A small image captioner, trained from scratch.
Model: 14.5M parameters, 32-pixel images, encoder arch vit, encoder norm layernorm, encoder activation geglu, encoder patch size [4, 4], encoder layers 8, encoder width 256, decoder width 256, decoder layers 10, decoder activation relu.
Training: soap at rate 0.0032, 9400 steps, batches of 128.
Data: 203450 training examples, 5.9 epochs.
Rows from block 6 of the text decoder, named by matrix and row number. Rows with one number belong to one attention dimension. Each number is 128 + 24 x the weight over the matrix's rms, rounded and kept within 0 to 255. All counts start at 0. Numbers have three digits each.
# v: attention query, key and value (stacked) (decoder.blocks.6.attn.qkv.weight, 720x256, the v third), inputs 128-255
# proj: attention output (decoder.blocks.6.attn.proj.weight, 256x240, transposed), outputs 128-255
v.92:132139111143112159109136100121131098114128129122167111151136150131105147140109126112110147105148132093111129129145162123109139120116124141112117166158113129083133120115126144105137093133144164132175110090112162144120151110112135107137152154141172144096160099156095144124091127142136154106123108134117104116113113102163148144168111131131131123103102106090101140124174153120160159113091
v.93:126131089120159115091059128113080140107090134142129146108158100140103163115111134148136170129140093157143113087135168099163123133148153135152110141131133106152132154167126110137119134132100090116136128133115097108135106121156176149149132117123126126125109131144116122130124130104140144130135130145137150120150121096110143131175100135166102113136147124116114141105180139105130171132104
v.94:153149112095123123098126085135139075124086179139115145122100117123137134145140157127131127101150107113131117156108179154107087166120176108079110108146106119145122152119130109113144156135101123097145129098128152113117125114158114121169106150139138113100127111168140130153196116185111131155148136097139101105155089127153150098120143144082124134158136162133129138136089126084119113115117
v.95:121160119141136146125159113124130166134141105140177141126090156111135127184135125109139162110125129147116063128151153175173102144083113133111113133158144119100138134154122164153106119120104132103133140119122115140117157117161174128150159108089133147129131093144137124103109146097165135147107147124135125098101156124091161147155154147058147103129132173101103140127140106108123090128129
v.96:134105151132152086161123127130115160123163118124111131137127109120175132123135101109131102131122146100143125121139122143148119158126126136190110078121130108118137124081167104131171112175167138155145113123111120142093137149102129117140154142111146127114114047152117092160106151135168108102090161124096124143136135095118127129092166121149112133093182144106148161124143127148141116150104
v.97:135149181127121139138151129127098118130104128153129127157117104127146171133085118095114129135105147155104149110123094153140132121114137074093130133088117132078163084131113140104101129130171114148117126092130169120105126137125125117120142178153158088160124143152143140138106092147140139169112162142084113099120143152111145081095090133173138136124163098174120129111162122133092126115138
v.98:093160114111115187094116133101087086134129097119096137161124082105126108144084114138117113131134143186140134127127131104149125094110166106108149081108061112164114093143142126109110148126156132173111097147081170112120153110123112133112089127214151131160145092122137095134159135170170092131107117120142074115140070122111115157093110106099158145144158137074148166115120112138126116087142
v.99:086141113070137115103148124147129133137150121141123167103138145090126135139100173149109123125154110153131132076158121191183121151118146173123143109155155158146128126117095103093146154128127130148112092157140082115126125136115156114139119108081158162153110143137100088125108154142132112105138150124122143122150145089143104148120158126130158127158138177160124148132101083084110125159154
v.100:140142140113076090153162175150095158145168108141073161167154116140120108117131129119113150115129136108146157147115096073120116089110155132151110128086148098106095127102144125134177116158132148121098082172127197176141160182094122121109131165137131178153117096124154103121135106086133094150098167154160120094180129133096117131115158149132139140175049098122110110115161110123121095138111
v.101:098125133085101156109186121104137165112110156085163163133156138130098091123123124112117100104151153127105047122141128128141134145109125158149119135168147105133135122104132119164136138123112137132143159129089133129171148160134117144109145105130114102152124107147128111122084162149118107093107118121160160114133131153133127169145189109102133147123154142127154131121137111153109156156137
v.102:121117118124179155130133154172163075142173133123114127096110130046158144090118137149110105115150147109105149152113160115121114172089117130112119164146099120132136129122108156110121147147120113098199118159129111050116120131093104131152104124082123107116112133133116163107110146097088187160094122149133096138109125088143151123187150102111131127129101135128144128134139117096135155117141
v.103:130128146120125158123096087157107133112173100142137132138090194136157118148123129160121095146123090161109152150099127152139158101120136143092118116123124122129118119103146100118087122152047160102161104121123103145137154179149144079147107180132171148153090179123100120143119136149128111115115067112113107150141111107154128142089121147167154143175121134113130168157111105111122144113160
v.104:107122148150095140108142143144121145085143098121141126098112085111119125111162099116168103101110084137115128120110198159115098136150122116144120147152136108124137152088131129112155157136129114100181176108145083172086135124112093131154082088083127165119076077133101133146098145121149158157142112141147110111110108107151110117131130124090110108106102107169146156149140110144154131098139
v.105:110100160128122178172081130069161132130111102111101147123142114112122107086105165164086134134152125144135157179123106131108095127126136155153112182135145104156099120121118153092176115152131159146104109163113139137117162117171110176139152105132121192117105079123083167101120121133128168086135088110152104146157131194155142130130076127122128115178114096109143128116125136084120094176098
v.106:144103148120154138110138166148096117110123123112190099136128147094150106127088096128098108128134147138067095127128139161110120096062121115102088169111110178152123167097161127159148112118152156125140143132165101152110161142183104167152104142115111111113171126126103094138106081124142171097123148076158092105143151114173137115130135114156146105098062139097114142149154116148136130145133
v.107:132091151118106122128116154124152112142145141103106164127165133142126130153136126144098123145104144187151135159160121139114147138143138124119129103063114163106130111149144099131211157147116152102149122127139125099171127127106096131147138105110126089105143125098128115110165148122129144118111134088148123127124104163175113101116145145140121132164134133131117100141163126135119146157142
v.108:103169134112128119113075176149164120191143132097117136106157169142150135182122113110140130170144105083102165141163133105073154077098100108151101105156080126139128133115154112142104134169120124125151132124117143099115112119118135101130172175159136138172182122105124147124130166105104149164116130106129162127151101173107090102149093117128107132080142146150104101125084117096120148120147
v.109:139108109103122161148154096128129142152154107096136132114126117148142073125141085142103127111115158158111113139145101138128119132099105132085114127149162113147148129151134135095153102136137143131146146111123160138126169149157105131112138124111128146099092105157144126129128134116118140101137117089117111141072100144119109154102067138107097110148064160103125134139141097096122159109129
v.110:114176076128169140099109136124099113160108128168126156117145171120118142130105143150172123154109153174145144183125097145187116122113105072096144141086120124150125129121111098169157134132153126093105106108095146094161156114105130106118106142130107175090093109128172107100161112142071099118128133113182146136129113145151140145156180124149148163155121108124089128138120159155150148138111
v.111:128147160142166146115166115089083126149108142144149087074104122059116132113133152130126111138111155106094071119156146132137118166127133118156172113058151106154102130144134160167109146143098136114138167125109123103154071122119116149102171169093176134125180105147142141093145118111121161134152105140112117098179116145144163128144099128111158114133138056123142140146081099072110079112106
v.112:142112091092158118137163125138089133103098125164173109070113136148115153190150112126140123149111126144152136100155129109164181127142137101089159153114127118164163077173127164084140125147122150165108111123089136173091136147133089099112152113172100132114139160095076099116144120125101102101112147145121147123092110158152134120090141076160133090155175097170134123144085131119158081114117
v.113:104123158159150121146118103102130097108159120082162145138085085122053128124106161135119133158112140178088147145165129105127150167111087160144132091150127159165120149179091164167119142118124093115134098119156094133114080103101115098074114156117137130125124117138092163111153146127141097094112168114121161161142165140151137146097107151142123101087149117106104151102165132119149101145116
v.114:117148089124129146141096129136178165163117137130134155129172096102098124100174117104150085069116127099116156137130128126123100111166101125104146117151094126111122132159104126124122132136162119141117143118119156136117111092130125160140081141156129107105173144132142146104129141155133135128130105107178151125162090103084112145130058138096117099131178093154111103132097127133121135113162
v.115:101136096089138071126148111135115108089074111088124148107117157153108150141146134102172148137118116112141122106132132088143114124087136110101141142192154150101116115103111154125166140119123155135107132117105116142131134118125121123110106119136123142135130168137172161134095127117108134132131127166098104169136136111108128136102144164118120138083110124090175136157121172150087141107115
v.116:186117165128171123132073144144099126159099113163135106168138105135135135168129099140126111138114138093143121130164125162142128114147122167148145172176084138123160108120147140154157144155097112110122107144146113148126142067156122092096104115139148114128095122107108119142105122094195120089065112089143103096164110140163111162135126130144128097122140110157146167146097138114148169133130
v.117:147128178124167166202103135177127112115120121113168135132127131118146130147108151129100131123103089130112115098151170089149125156162117120121153094088173161133130137234140135066117120132162112133070117152148122099172109122109085162128132134093129083123156144097142086135116164123129126126125098131137147127077161111138126104143139122155116127145133190152148130093134081122106146132112
v.118:125152134152106129153153152116139112146139095137134129138129101128147139106134089183124108141112157156117178149081123140110089161131140157150132135136091120135151122125117121108139155120142136162118163102104138145117150118116103142081135143121149142081102115134111113127098115137132151125073143122155102120147120126132142115139143159129131126085140115127150146144160103098113143119102
v.119:120185141098116149114143162168197114116136118127108110110113125148130145160153133140152103145069169152150168098131152158153084126141134100117100101126141151125130145145121153132157143131169127107137082131149113129162107109124139160164159131145101119136189146117091075119108122067189112108138156105138130148103085149120118125112110130114145094118153113108085164149099144109121083129130
v.120:143118090103124169091118118154113152136093163160133117172101183125116108137161143085111150114119105108134134138120089139114111152113072124150134100101119146092097144131111148121155168153151134106141142160150117125126130115132158122114093161111174146156132118132107158136135154133129166123152169109113094155095115149129130118158149155087127135133136113136199131113098113106144127116112
v.121:154137142130119116108080138126078129151088119154150123100128146127127139150126131125139178193105120126127102110143150149133107149120132130132102116125119175135110120124125189121149095129153078152129107101163136151095114107108132128129157132157140150108145158140086107122114146093102138181126121140114104151131098165128191150136122172094119122128123104175160179158153122111151122139093
v.122:099141129116136140096110148103154135159146156133160117112132172125130129157139110117150096120127150093111133088145091108132190133112144193123108133118161163112082145134138134129145192118116149089120109095125169132121118149128135171144133120125109125175112067158129171097125109100175134117130129151086112106142116122107103138127134112148141152144167151144139127106090151126132152156154
v.123:122182141118114131118124143119105121114169134155112085145111127138130117085132102128117128120170149094118140132136102121149152157179150143129173136124132102145103113084094093114169134155133123091127111058100123117099109106131132132153091141169100116140129093121103120117118152169095114117162121146115124143138173122151125148133104117129153130100149096109142067144146149128169100100118
v.124:100114122120126130128139089136124109119139085071133160110128125145144118110121145083126146156181070106124140129129141156166145077134117120131149166171127092197133107110080110103130150168113133158116131131143133123130092098129153159094133094125142067079160145126127114111148162097091129109106130090145182144114162129127120137132157139098148128143147140132075151162087171158120086133121
v.125:127123075131144104117104143138102138108143093131106142174152162106103135110144136121107125130109135173153179108135126117173108133148102130106140146094115105124129171145154082115129073106112104159115115124097161162151169147133128108115147178164128131099147131118103140128124167104097118112138107148124153111098108117142131156148153143158090169104101128133174150141185128102163138151079
v.126:136106148123156141145133147124106163097162126121133168151085087143148140148160091122101067117148169066140119117101093094136148073104133104136128148130115121150095116121119146118134125173145093141132117102068125146164174113134134184124093130113157094126120129129122118116167123127143103112119138134168140084097135104109154188159180148137117057136150110078147106137137103129106158121074
v.127:152123159139139126120102154129122167143100107102153110154153129092153115081131125111155102111101136097087093129123087107095125135173110109132133146142113121119104120131101156173146131164138124116118171153145101136147169108110127129086129110101152121114145110121086106119100143130148121115139071130144145172157070107155114128168128137095130122149137110106117150128121090133128135112155
v.128:125134121107118117084077121124147131158110130149144143130115166138145150090130157132126131153118133141135128143160152140131113135110129151132159154150132147107155097145090137156168115158134113149155080148066105115123089150126139118104170094113108147142118129113118157144168133150117110126138139129148124097156108189115090101069106127169123143135132112152113121128148122106143131147152
v.129:060081162116132081104150139099126131113119153153108082097148127119132156124115123124099146132121146101135093103122149115146165056130110160118141115142130145153104156119093142152090059162113103109108133147135156159097177123123147171147133087120106107136136147136097153119123171157133126132125098153152134167160125146105112175128125116069120125156107101150147131153152113102137142096124
v.130:146107151173178115161105132124159126151093101116159135120119177122165150119116116104154163121127148139114145130136132092102118108071130123145169163142136125114110112116143144163099108114149134129135170181120133110170145083124118136111121146061140122138122109131116098121123083114137129156160176148153167127167140110130121130167110082136130128101128154109105125146145114138157113109116
v.131:150104139137168125122105140122167072058057142114119140099133143086116129122153165154124159164122130118108130155165131084162118093147110166131213132173114119149096142158136172117136160098114133129151120093159059087106137114122123138164153134111105113100132102123153151138141107130104121171124099171116132137126140149139136109138099116122145116173105163116145108102147077115122126086129
v.132:145108103102134161142081111093091152137118144167130121122143089103080135152159144118085154141150147128126137136113133068064177109191151104126125174164144157159147157147132093167133138131061126144127112141108140122129130182116149141155135113170139113123158145103119110118127172114101140128115115180121114106123076149095117099115105094132144128163093087050113159105124168150111150177143
v.133:132141161129167157097155152127159140150147115164114126113127119104134130193114123137146080119184134171119119148126138137125104078122146128119127122144134135131128118115120104113109106156125103104124189117103112137167160087124122166087143133121137151139109125157118129130149161175136105152153088073140137108175093140108139162112154128143126103136139154106066091148112137134103169157124
v.134:101156134113137113193075134120138141138123141112069119125164129152173118161144098125117165141095137160149155119110121142131092137075136135140091095112113123159126139143135069113165110106154127113135120119108155126170135126141158141110112100177128191114121091141128105085105154056155089117157096138142108136145068129150111129105142143113148145105110132091135085086142130109135094148161
v.135:122133160131105134122139081101144121163174161139162164115153113135117126090100085082123149131136132117168107138156129133113155171116137095117150151111091136164111175130144090123116146100128118130159166133130152109130124137125113146118136171127121122176151130130093157105104075109098107128146172087132148123101149178134134104183106112118136141188117160168112110104163138096161119125146
v.136:120089110143147128166158126121129123126135139146147091105093170138097121115139129099155076108124097150090100159126144091099119168116144122089113099142086102115133139100107139098133111154138158103134118122107101128127151127106087129127134155116121138160161165113138119127093177191128152131134090110166146139144120121147169104155115092138115137074139145145103127125194129127135119132154
v.137:101150106142152120093149111145097067179134123156160106105125141123114082133122080134110172113108139135146127109167124128181124092128117125097140158066123102113114122130146089123111154100160117172142153147080155082084182167090103132161149133145121081066170129138119101111136174136137176161148159187133123127113133141124135140132180188154151152128128109098139136138136078105149137180111
v.138:134122107132147152171110125098160138114105128168107106095096134133165128108136145118169145143114099142104081111115097113196173096080123119151080116100124099165136177093198085114082114149161101102127150179175152077121144146116110107120118136147150103157139137153123111118107091120131115097139192119096159123162155119116169134159143144122132085130102138104112088099082131116140136161103
v.139:136116152128110137145141146152106120155146121109105101120155092133154104113099092123130105135147112147122113150151139155125160144138162101141130110123130126129148086070107127141119100125166185133148164123169114096096115141151110157216131108144074078062130073121127117106133073116133111100178150078149127149151185120124119148083142129089155132169119095136145145141128129111139129110114
v.140:133094123203131052121097110083092175106115120178096117110123160134122097071113121137144161126184107180130071091105151117148137133143152120130119150093103096051138136167134152193153141122118117176130138186125107126171124180099137111089142163128140143109115127128140112128166114096127148143173144130096106123176060158146103133127135093133141166118129145090148126160135104102112116170116
v.141:114162168104163113099097123137138131109136151159121142155139099110098154139133114103107137106120119083144135107112140167106116121105107139067166136139111142093093138113089137134160075104126132096142155091140109130132130145165102093136172170119124115139160133122131118149125056157117127133137161139144132124066125152144092165134082162142127156127123125115152135103140127122155136130120
v.142:108143143147127132121119181117125151166130143143142119089127139237163135143072136155172123125126118101135181098148100112139092104132119080142106170074135119181082151123172104099122133083128111101139102156133124091152122104121078159156128131151108119116133120129136147117121153119135154118112127141161137125096069114128088150143117112101102161122111161096140145136119144063136078153138
v.143:136154140154143200114127162136096177108138134149136151119154135136083115117154123106110158159097113133115106155120112093099110157169138105112123126118130131084137102116111128116153105122158152140119139111175096162118124115139121116101092112118103109135130198110114136107154106093111152130127126145141133098116177145089145120113146109115124083125130116096157136071154106161122097132103
proj.92:139132140149141151149143137144120156111145107147134105131121102101100132114154164139113091154121131144162140141130100164163144108132131115136146088104143130078157150150144085151139120136149136131126136151122087114123108132114142138082139174163128109118120149132128139156114122122145108155126119140110123120155103120136116107086126151130120130134100122104087156114151158101149106118122
proj.93:152149169115120114150148104064135119117124137129127127135107150159128147091108128119169131117117112136107128154091132135130142109129162092130131174158166125106122128094120119104151115159090137145145135127133137136115106136107136142101132141185169103129129125123172127091137154226160125137109112128130113131122162150119127140118115174138096119134125143114122125162120116073122150140132
proj.94:149150110147147131118074170077110131098153135134089136134171116139135150077156108109151129120163112155126108091124107111128101127138156152113139166112092130108155134153132078109092132120124141104109106172124131115132103155137128109095126115108168126164122171125142130108108084123122132135146159143092098131129108182129129160162112111094134125104109137134126131114097073140135164111135
proj.95:133078141130089150149117126177136130088150138197085137113112149102109131102132080102129102137095126100125148126083107124112092089134175165145136178121174128113154161135103138115142154182116116132160125145129134130065131139124132111116122155101091136120131118147110143117152122120157143176113123160095053122141153150124121085095093099187151134141142146139136111123133110108113108070115
proj.96:107138129110136119096151131172107101157174152150096122103180115161090132151151138108103123171148136157131091133156156121109117125151144128104134101140125135105118125112159089095127137097139140107143143102152110154126156133124184121131112109139175124147118178115126154102144099163134134136143129126113098113108107125144114144160126095150149099191144128125081168125099139132114096161105
proj.97:163132102115081122140096121137157121120133155094144116100152141099151141140119159143121102118129134146131086176136151084125178133158181152124130106109144117141128139152099089137187125108116100105147159147115096119172116085115114178106166112141140149142135115110116136184125116166103132111108099123152139119101145165113145153114118106120129114137169118182154136076111139129130114147094
proj.98:156112150110111140108116154155176117130154119129122115144130097107075112104106090119146139172135121082094133169084098109127138093136128166161169102157114116111128113151116150148131149087116085172102144133151148116157113140132120157075150094072142118093116186087145151097135131142087142161143110133128169109121153102122126142152134154154144120129109103179122091086105114083120144151094
proj.99:136093150146109092138114136123100075111148125112128145113108114159104117165105138136120134139142133157102134108151137124101129132088099080158127133137118082115128141145119134111148116102102151119137094079125121101135122123114099153163119083146151131134156140117177141102110101126149094168116106171090120147159121159127124125129141134127113140114134151119159119169189127100160102124135
proj.100:119134118121110135133096133081143137107159125119141117093208157064091142176108118131113094095135116124178068105123111158087087176162122131085123140082089107118162121110153118147130121122071140148099133116106104095162111123147126077118102107125148146101114160125106133129120132112154135122149137112140204154147131088096137152122121143122121161127093143139141134129135159149180121150091
proj.101:130140122131150107108103103171105100145164137209117148085133163174133147102132151117128141138148127112148141133080111131159100098115071139191127135106124123126111100126091135123137114093114141091143174136123130134133150142139132103142107153110124126133135143148111120119106103110125126121142116082138125166149124154127127098117130123115125134114104159094117123146178141122156130117137
proj.102:131183157108125152159139145106082161101124154114157123150094107144077143150124096137150149163063102148121134095102102157148107085144148083159139114085086124107146129134137162114160120162091147137108127145135144138147154091067136140117132144126141135120118107105119140131130110104136059117133092112144100096137104122117125135162104101120099126141169118134088139138127145171138166086138
proj.103:116092138099118101111139154132148115143090119117148112112120148121156170177144104106137184138130165128111104128119087108117134128142103116139091156116149103121119143180183151168120115098136124136108086119073172134123068149146094147122122118149119154110115142140149104127144142105114121129124127226172117115089146080131190091112156090133082105163141117155187149180164165175126103189112
proj.104:095082124084144124157160142106126157131086188162096152171138121159140145107174137141130132150147111132086132103149135110124127158097114129111135116131144162127127100118148116093136134133130129136133123126142169144118116135141107126145105149115107099138122099103093147176107146129135126116122151133146078135128068131150117088122091134110103143082140159118132162128147136124137130129109
proj.105:100182115140067141163177118146119166138127083060108110101101078163151131120138081116156157117130141102110125108136133117138127069094108135078127113121122102126116180137118121152121144111106188140109125122114147091108098161117123126130094121089117077144109134149171191155130155141105108127139148130138106096105095120118134157131157117104141147152101133096139145108115092139156163129160
proj.106:147129122158138188120121150150106147132152138125164122146166143108106132132159111145106088151154127131160155100111112106130093147097075139147137120141154106115098108133122116092147150107162071113116155166150130103130137129128131092178139138115120137121126133124125124146121112134099112123116106128120116085184134174040125181127091112114138185132121078091168157187123154151169166101089
proj.107:124118069203101085079166171105144143131109071082105104112146126126121122155102071135084120129110133122159138081144137099090114138155120133122139151115140127149124122135122141152089168091123125121147135170167137130083123092094120101162141152116129125162134131161097107136100118100124081086136134153101153136121117132113112126141107120148119142069097135126161113154114082171138159106160
proj.108:120157130140138091113095111075147161112127115120114100184092120152109119128135133153138114189168121153113117093122096143140128154116106093152157177117085129111148113158125115119115127143102156140143125090109135124121108110126165154148106158108150114127117123106116116181135151165126130178121115079091141096086115124128155130125166128113127133142126113142197150130137080175146102139095
proj.109:124150139130127103163140136167160131145116142165117151123115133095137129098128176118123148128112096093115136058123067120140105150109142148146147138115154113137126132085125117122134131150101095108130113136150180095109124151148117151144110107138128134113126135131147151165128105121160113169115096133118147129117136126066094106096132132156114110131124138147146147128110142130117140112178
proj.110:152113166149122113139128147167166117135124091065141116144118121115089107125154117105119188122119098147172151124117118113126143148118137163130120142109142109165115133148103145161173099141098118173132093090089103092084124147124153118155100130136127106116150133162134091065090170108111103129119150120099149115123065090135128109151136106143097108136130094145079104155139114116135163112120
proj.111:168145144103120172125115109128100116088153132126101132182161094140107097112110119116138179106131138094133135170137132101142099077154107153126102148169129156137143127188089086121129076158128135096122117141159144127101096131114142140138142123088139144148132098158190149164155183109152089131117077098144147183141167171146108143145131169104111110129117127090093112105120124101145182158097
proj.112:099105135123126139133145164159108100163111107146096165158172133121140115110116156157152148100124146099131099122151129126139112144122123123145130088127154100154104104159185142158165132139163144157127109102115115144089127116120145168131117118185129117160141145135145137109123143137141151161143161112167187100115112152126105172106105082143131125095123126121135089116156128121123152125142
proj.113:139105114106105129111115111156148084127126097138101130160136161160109117107140090122131117126146147118099166146125140119135150073120120098108133113096102096112146099142176134090130092156146127154142127130113155112096101139090129160139092165160134157163168130112142100135106111140110123131123174130100167124134117119118188162107155164161146162154123119112107102119130121138111151178134
proj.114:100115111126153129104120093106111076096118121138151141169084153105151141105147141127134145135093072135142117135114113116104138124114115152149112138147105117146132138137108165106083175154096115127119119121138117132137128131122114167140150116140120145083088130128102118182141139117091180099135121117104142131120105143150151076125152156133131112146101142121126131122139131062105183072121
proj.115:163106138095141145120123133133137148149133139138163126112124096154145126129131179154091107167098118140127101149155126172145122123139106126110097134113157137108179119100108105089150143118121093146153155131173130138153152149117121171136115129134083081114106129125124093125122128101125140124123181154155168147164125116139135092124103133128122138166116138141164089136127126102119118135144
proj.116:062124099103072109118190151143114123105122154104165133124176089154142127128138174091123146093176129147146107104153154135146115162129087114157136126140115130110104107094141096154154148128152108126129064094138122167098079152078125139119119101138179167148085145100093110138167107136107128123139081127162124136133146120077129094132112144172118141156154143148156173133080126138107106115112
proj.117:147156085121065113106129112124113073133139148171156102144017125094094133146098131148127152130097112160156127114102139083067128119132167145111140146139120132127150104141104185142118137080121137155144107149177057149115126109113142133122113140142141183181111158123122141154146099136143109090151146179145090141143140161140113152134094098138136082103133108120124115136098127123112115119178
proj.118:110183142108137123126114127157155141078071108138116157123185113149086115116130095109131154098141097141099112120151152105122146117103144100107146139121136103121107136133140087117119165116145129108100121154114152113135091152133119149070123137137100148150100124100101174131126171115135105103097119117153146151134083118098122118125123105149132108142163116126167120126084092149131169055148
proj.119:162095112130101134100078105119133143156117093098150140102101116117081096095137141160101117124137128100122040150149155113081156148131106128128122096081147088122125120138113177131132094134127135110110103132155138153139170129105134102106101145158166102123108151099109129108149114176122118128128113113110114119124133173125090096158169094151127147089122176106179135132164147154141164072118
proj.120:121168123133137175098117126064128091170119184128108156092088102116172108126140092142115092146184128121102139128069164121110125117110124109131125150128166098167137167143114139111132108092123123182111120144123121141137130128131159111179120156114128129138123122161166131134113146141163141156125108111102109132153073110162162147161119171137131143143123152093163138107125077116114154076102
proj.121:139154127131140120105058128156127124122081119109180108108154098107117099110169131146143078113195138148164151124174160125146136156125131151118106047106157105136149142079140082166144113136154142128131107135148112135114091130089161152119147145097125120095139131130169137142120099117118111123145135108161139158136150143142117170147159126112116111111125081141164086102104133110134098062100
proj.122:158092104105134078077061102136108147115162159188098124166149148121121136120120126100159141147109118149075102112155156124104155116100069106123112144135137140139089135082152134077104163117104175118113130184149096120135156108125132115170105114123100159160096134138164129133156148155129118150136166105140165079118075153173137088135165113152119110112065137147123148157132112142128102138128
proj.123:153122148144107111113147114121116145120115112104153150156165160124101148128131112114158144111106148138137099156139127104120122097114116092120137097127115099107144144146123113110107091126142111171097136129094133107154134169153111126174168071179119066163121121125144131125130152099109122099126115080123123167101082129158117143104105127098129144143136152164085111166074134135120140175124
proj.124:147145115143135101165118144111105072152136100119131101158089099145090123102145140160093170124084147142150169148106108139122153135111124123129158113147142127116155124108171116092138144136160105131121149153109115130144101141079125132146154107139140104096129145113160156098097099162124107181147115143096107163162141151107110138088073172125113135145153174073152096157144132119128152111137
proj.125:145098171095151166142110097169129105176146117144148115119118119136134142136151135142054129151157094089159134136100064136131140140134151079118139105139134112181145123116101138099121123148117150138145130116128106128080065156121131147127146138123168140151111098120135160111124063098171100115129147130164146109166107143141135112157125116118135085147128116150096111123118110140137162162153
proj.126:115106158141110153131134113123109107141144109190113082084106139176116114136100142157091114132100138132159110116154158102114130159132128119139155126168118135160135156095121133126118119138123054147102156152196159082143071097092117122097122132149165156121102098136157117116130158093148134121156126141146174109169131156137118106102097171104127120148118131128121154146102129108099151146082
proj.127:143133115116150147120157113119109080135094092152162108165126129121172128134145117142125119089143114124101164104144165109170121098106123121123139160107106116098112138128129061105110113075112077131075109161150123123125167161141142104146155111086126116136158085076110114124111168106140116142138131142160121163135155074105131105130146156127123084089126151111134159147154133140147165096091
proj.128:098142153145097060130127117126103168065129122086098139107124091132091127119133139157131116117140146133172094119166085143148143135102135078151125133183137135132145137150136112119108179114141192152112134100145118158101106145135117150132089134147119145145112106132150076135143140148088099144076127105129127129138147124094143130183167139130158144119166163130144131095131149109161119147132
proj.129:100131144097136157135103074094083109095160188128179144109089147151130149150101095132186146112141113081139097093143096121074064113124126137142136129128097153120150134112112093069163135104124079131138147100093102147142152157128117119131113126169118151151155153131130076183102083106143194159147149122164093132161105157108096109138161171086143116120096160117123092134124159135076086135072
proj.130:109162165108124130131145137103136091106113145128115115116132095159109098154144151160100136190123115146123141141099123159104162097118108132116083142155126168115125139120124112133139110136163089129126095140132121144123129115105147145141131162095118114147148087093099120151129142140131160133112145136155129130154106127152137160135145080093150140156119145128108131143153138164145097110101
proj.131:081126141101130156108090043132134158129113073135120160145129064162155102155083116124147119123140157140113126139137121134147094107116101151132140146159108093159130138132144139117112088155132155127144147177138144112073167119133124121168126140077104116148155110136105133150135161099123115182121140117131121153069104101147095169135127129145097107123145157112090125114083121146119112117136
proj.132:147125127189143102111139132154102128171149124132118113140087131168171126100139075131119140100126127105164134109170153105170078126114099147116133126142141102136155097088159177158126179148134104077095138120098158120123085128115137090138125141141123132101152102125130118186138115133125090128099139078131122135108112158084152152168144146124134134094164118192121121161155168146132064173118
proj.133:100083165147127099128138101152148126114151098127099106132117134143076120083084139120121101162174138119124128143122114103104133148176122160153143128123151117143141175132150111117136148123109084098085103126131134131110146130155161128141092133143120129139163126112138106109125162158139160131147135108132107084114123149112076074159128138102123147107143135098110140113165100117147132143108
proj.134:152143129119136133118159162092150145132166089099153117110139097109155121120102098112111135126132143108149104100148100145132171132118122123052138152126135129111130119100112159162110118154149126135095119119131137098159164156141137156102122102084127080148093108142138135111141088148160060147088142102138128100134154141117096075159170087125145097112086119177162141127148086122108151121094
proj.135:145167131118126112155109106130112151141109120167113151099074156101130149108098118147108196077130107175083197091121098158153114092079104123119106148134149088119131099109128135159175146159125128158126157156137117158131153109155118161139109136115095144121143128104104117099129141155128111139120093100101157151106141152121106185107161127109131149129116150144097111141150124145135104151097
proj.136:111139107145168114115118100173130133134129129147113116152108145157135151154120157164112113167090153123109172122138131147151129087131121105117133093110160081117114157173113134109114109137098128126112150128107164155138152122140167130134143195149099131118115091119129135125123116065088143073129169133150141178100159102098165137094109072135138099127120103084123121143135122100122131136123
proj.137:163162173152105088120116096139112168103128156142124139149149095143131133183128124112138143108150144137117124129153106126134135193177153140123129115134167113161140147094157148100102136073101117164124088134100130118108174100109132142105121120105119123156158091137135088122140086123087129142115135084130128189176123097123142113143167081121132099152140171125133132147159137078143182118126
proj.138:107176146141092132096095119127144103120129134142178163098160136125137138128128115101105118110115087175159185108107171105081101143135070125143133142155143175129146189135135154126214067144142111137114119104110112136159146117093172094131146172121141128130127148106162125158116121145103112116109108138155078110123121096123134173086122111096104134134118148144140135110113112127151107197132
proj.139:172096132142148122160136097070114156068151085148130157130167114105108149163122152137143157106112096166133140117126125148093114085130108200122119136093131103101072119154131118089132120094149122112129129076146122142130141135125121115163138143105126114083135162133108127104130076126149142146120088157091107152162115104122096146108169131167156152121134122076127104123114079173162152138132
proj.140:146104168126127182149096157114136142145130128174149110121165074177117114107097100112130124096157125115117164119124085122130150111132112094097140123130131128144182107134142101152114159117123099134113095133159140181131127177119102095103174137058123126114179209113120108126145142144164094110118116153143108088131137094150114120109107152111166147140132135144131045112149112124155108087143
proj.141:122110127134083146100127089103088166102126131148153125158085114112133137128153177136125151133164130106133155152118122091109170168143118111115117138122121052175127075151127108150123141120162121129140159086113113121137153095133108140131117105168153156122107113120108137182126078109072153111133159107123142164112136106121105117154137128113139196138145145122144153090128161162151142150101
proj.142:134101132155094061107097147124153146142093137122120082151164096104091122144176160117107107142116110135120083131153148155144127133127094160130143089140078126114149140092140142154147107120094150126132058137151133098151165125152115041116143101108095125123159109126120144171111125108126162146137108183155139157167143138116145129103134111112117097092034195150159124136144104110106195117125
proj.143:124113139119107157118115104107159099086147060095135131129108124133158119128126107171145067136153158139166148134113167068164125151159125147109105144115130134156099112132120148145104136175167177113112117165171122120157120142139121103150120173149149147117152127148160150160127128117123149161109133127124150163154083139164155150137093157127117139119155116101115079128132140143131154118129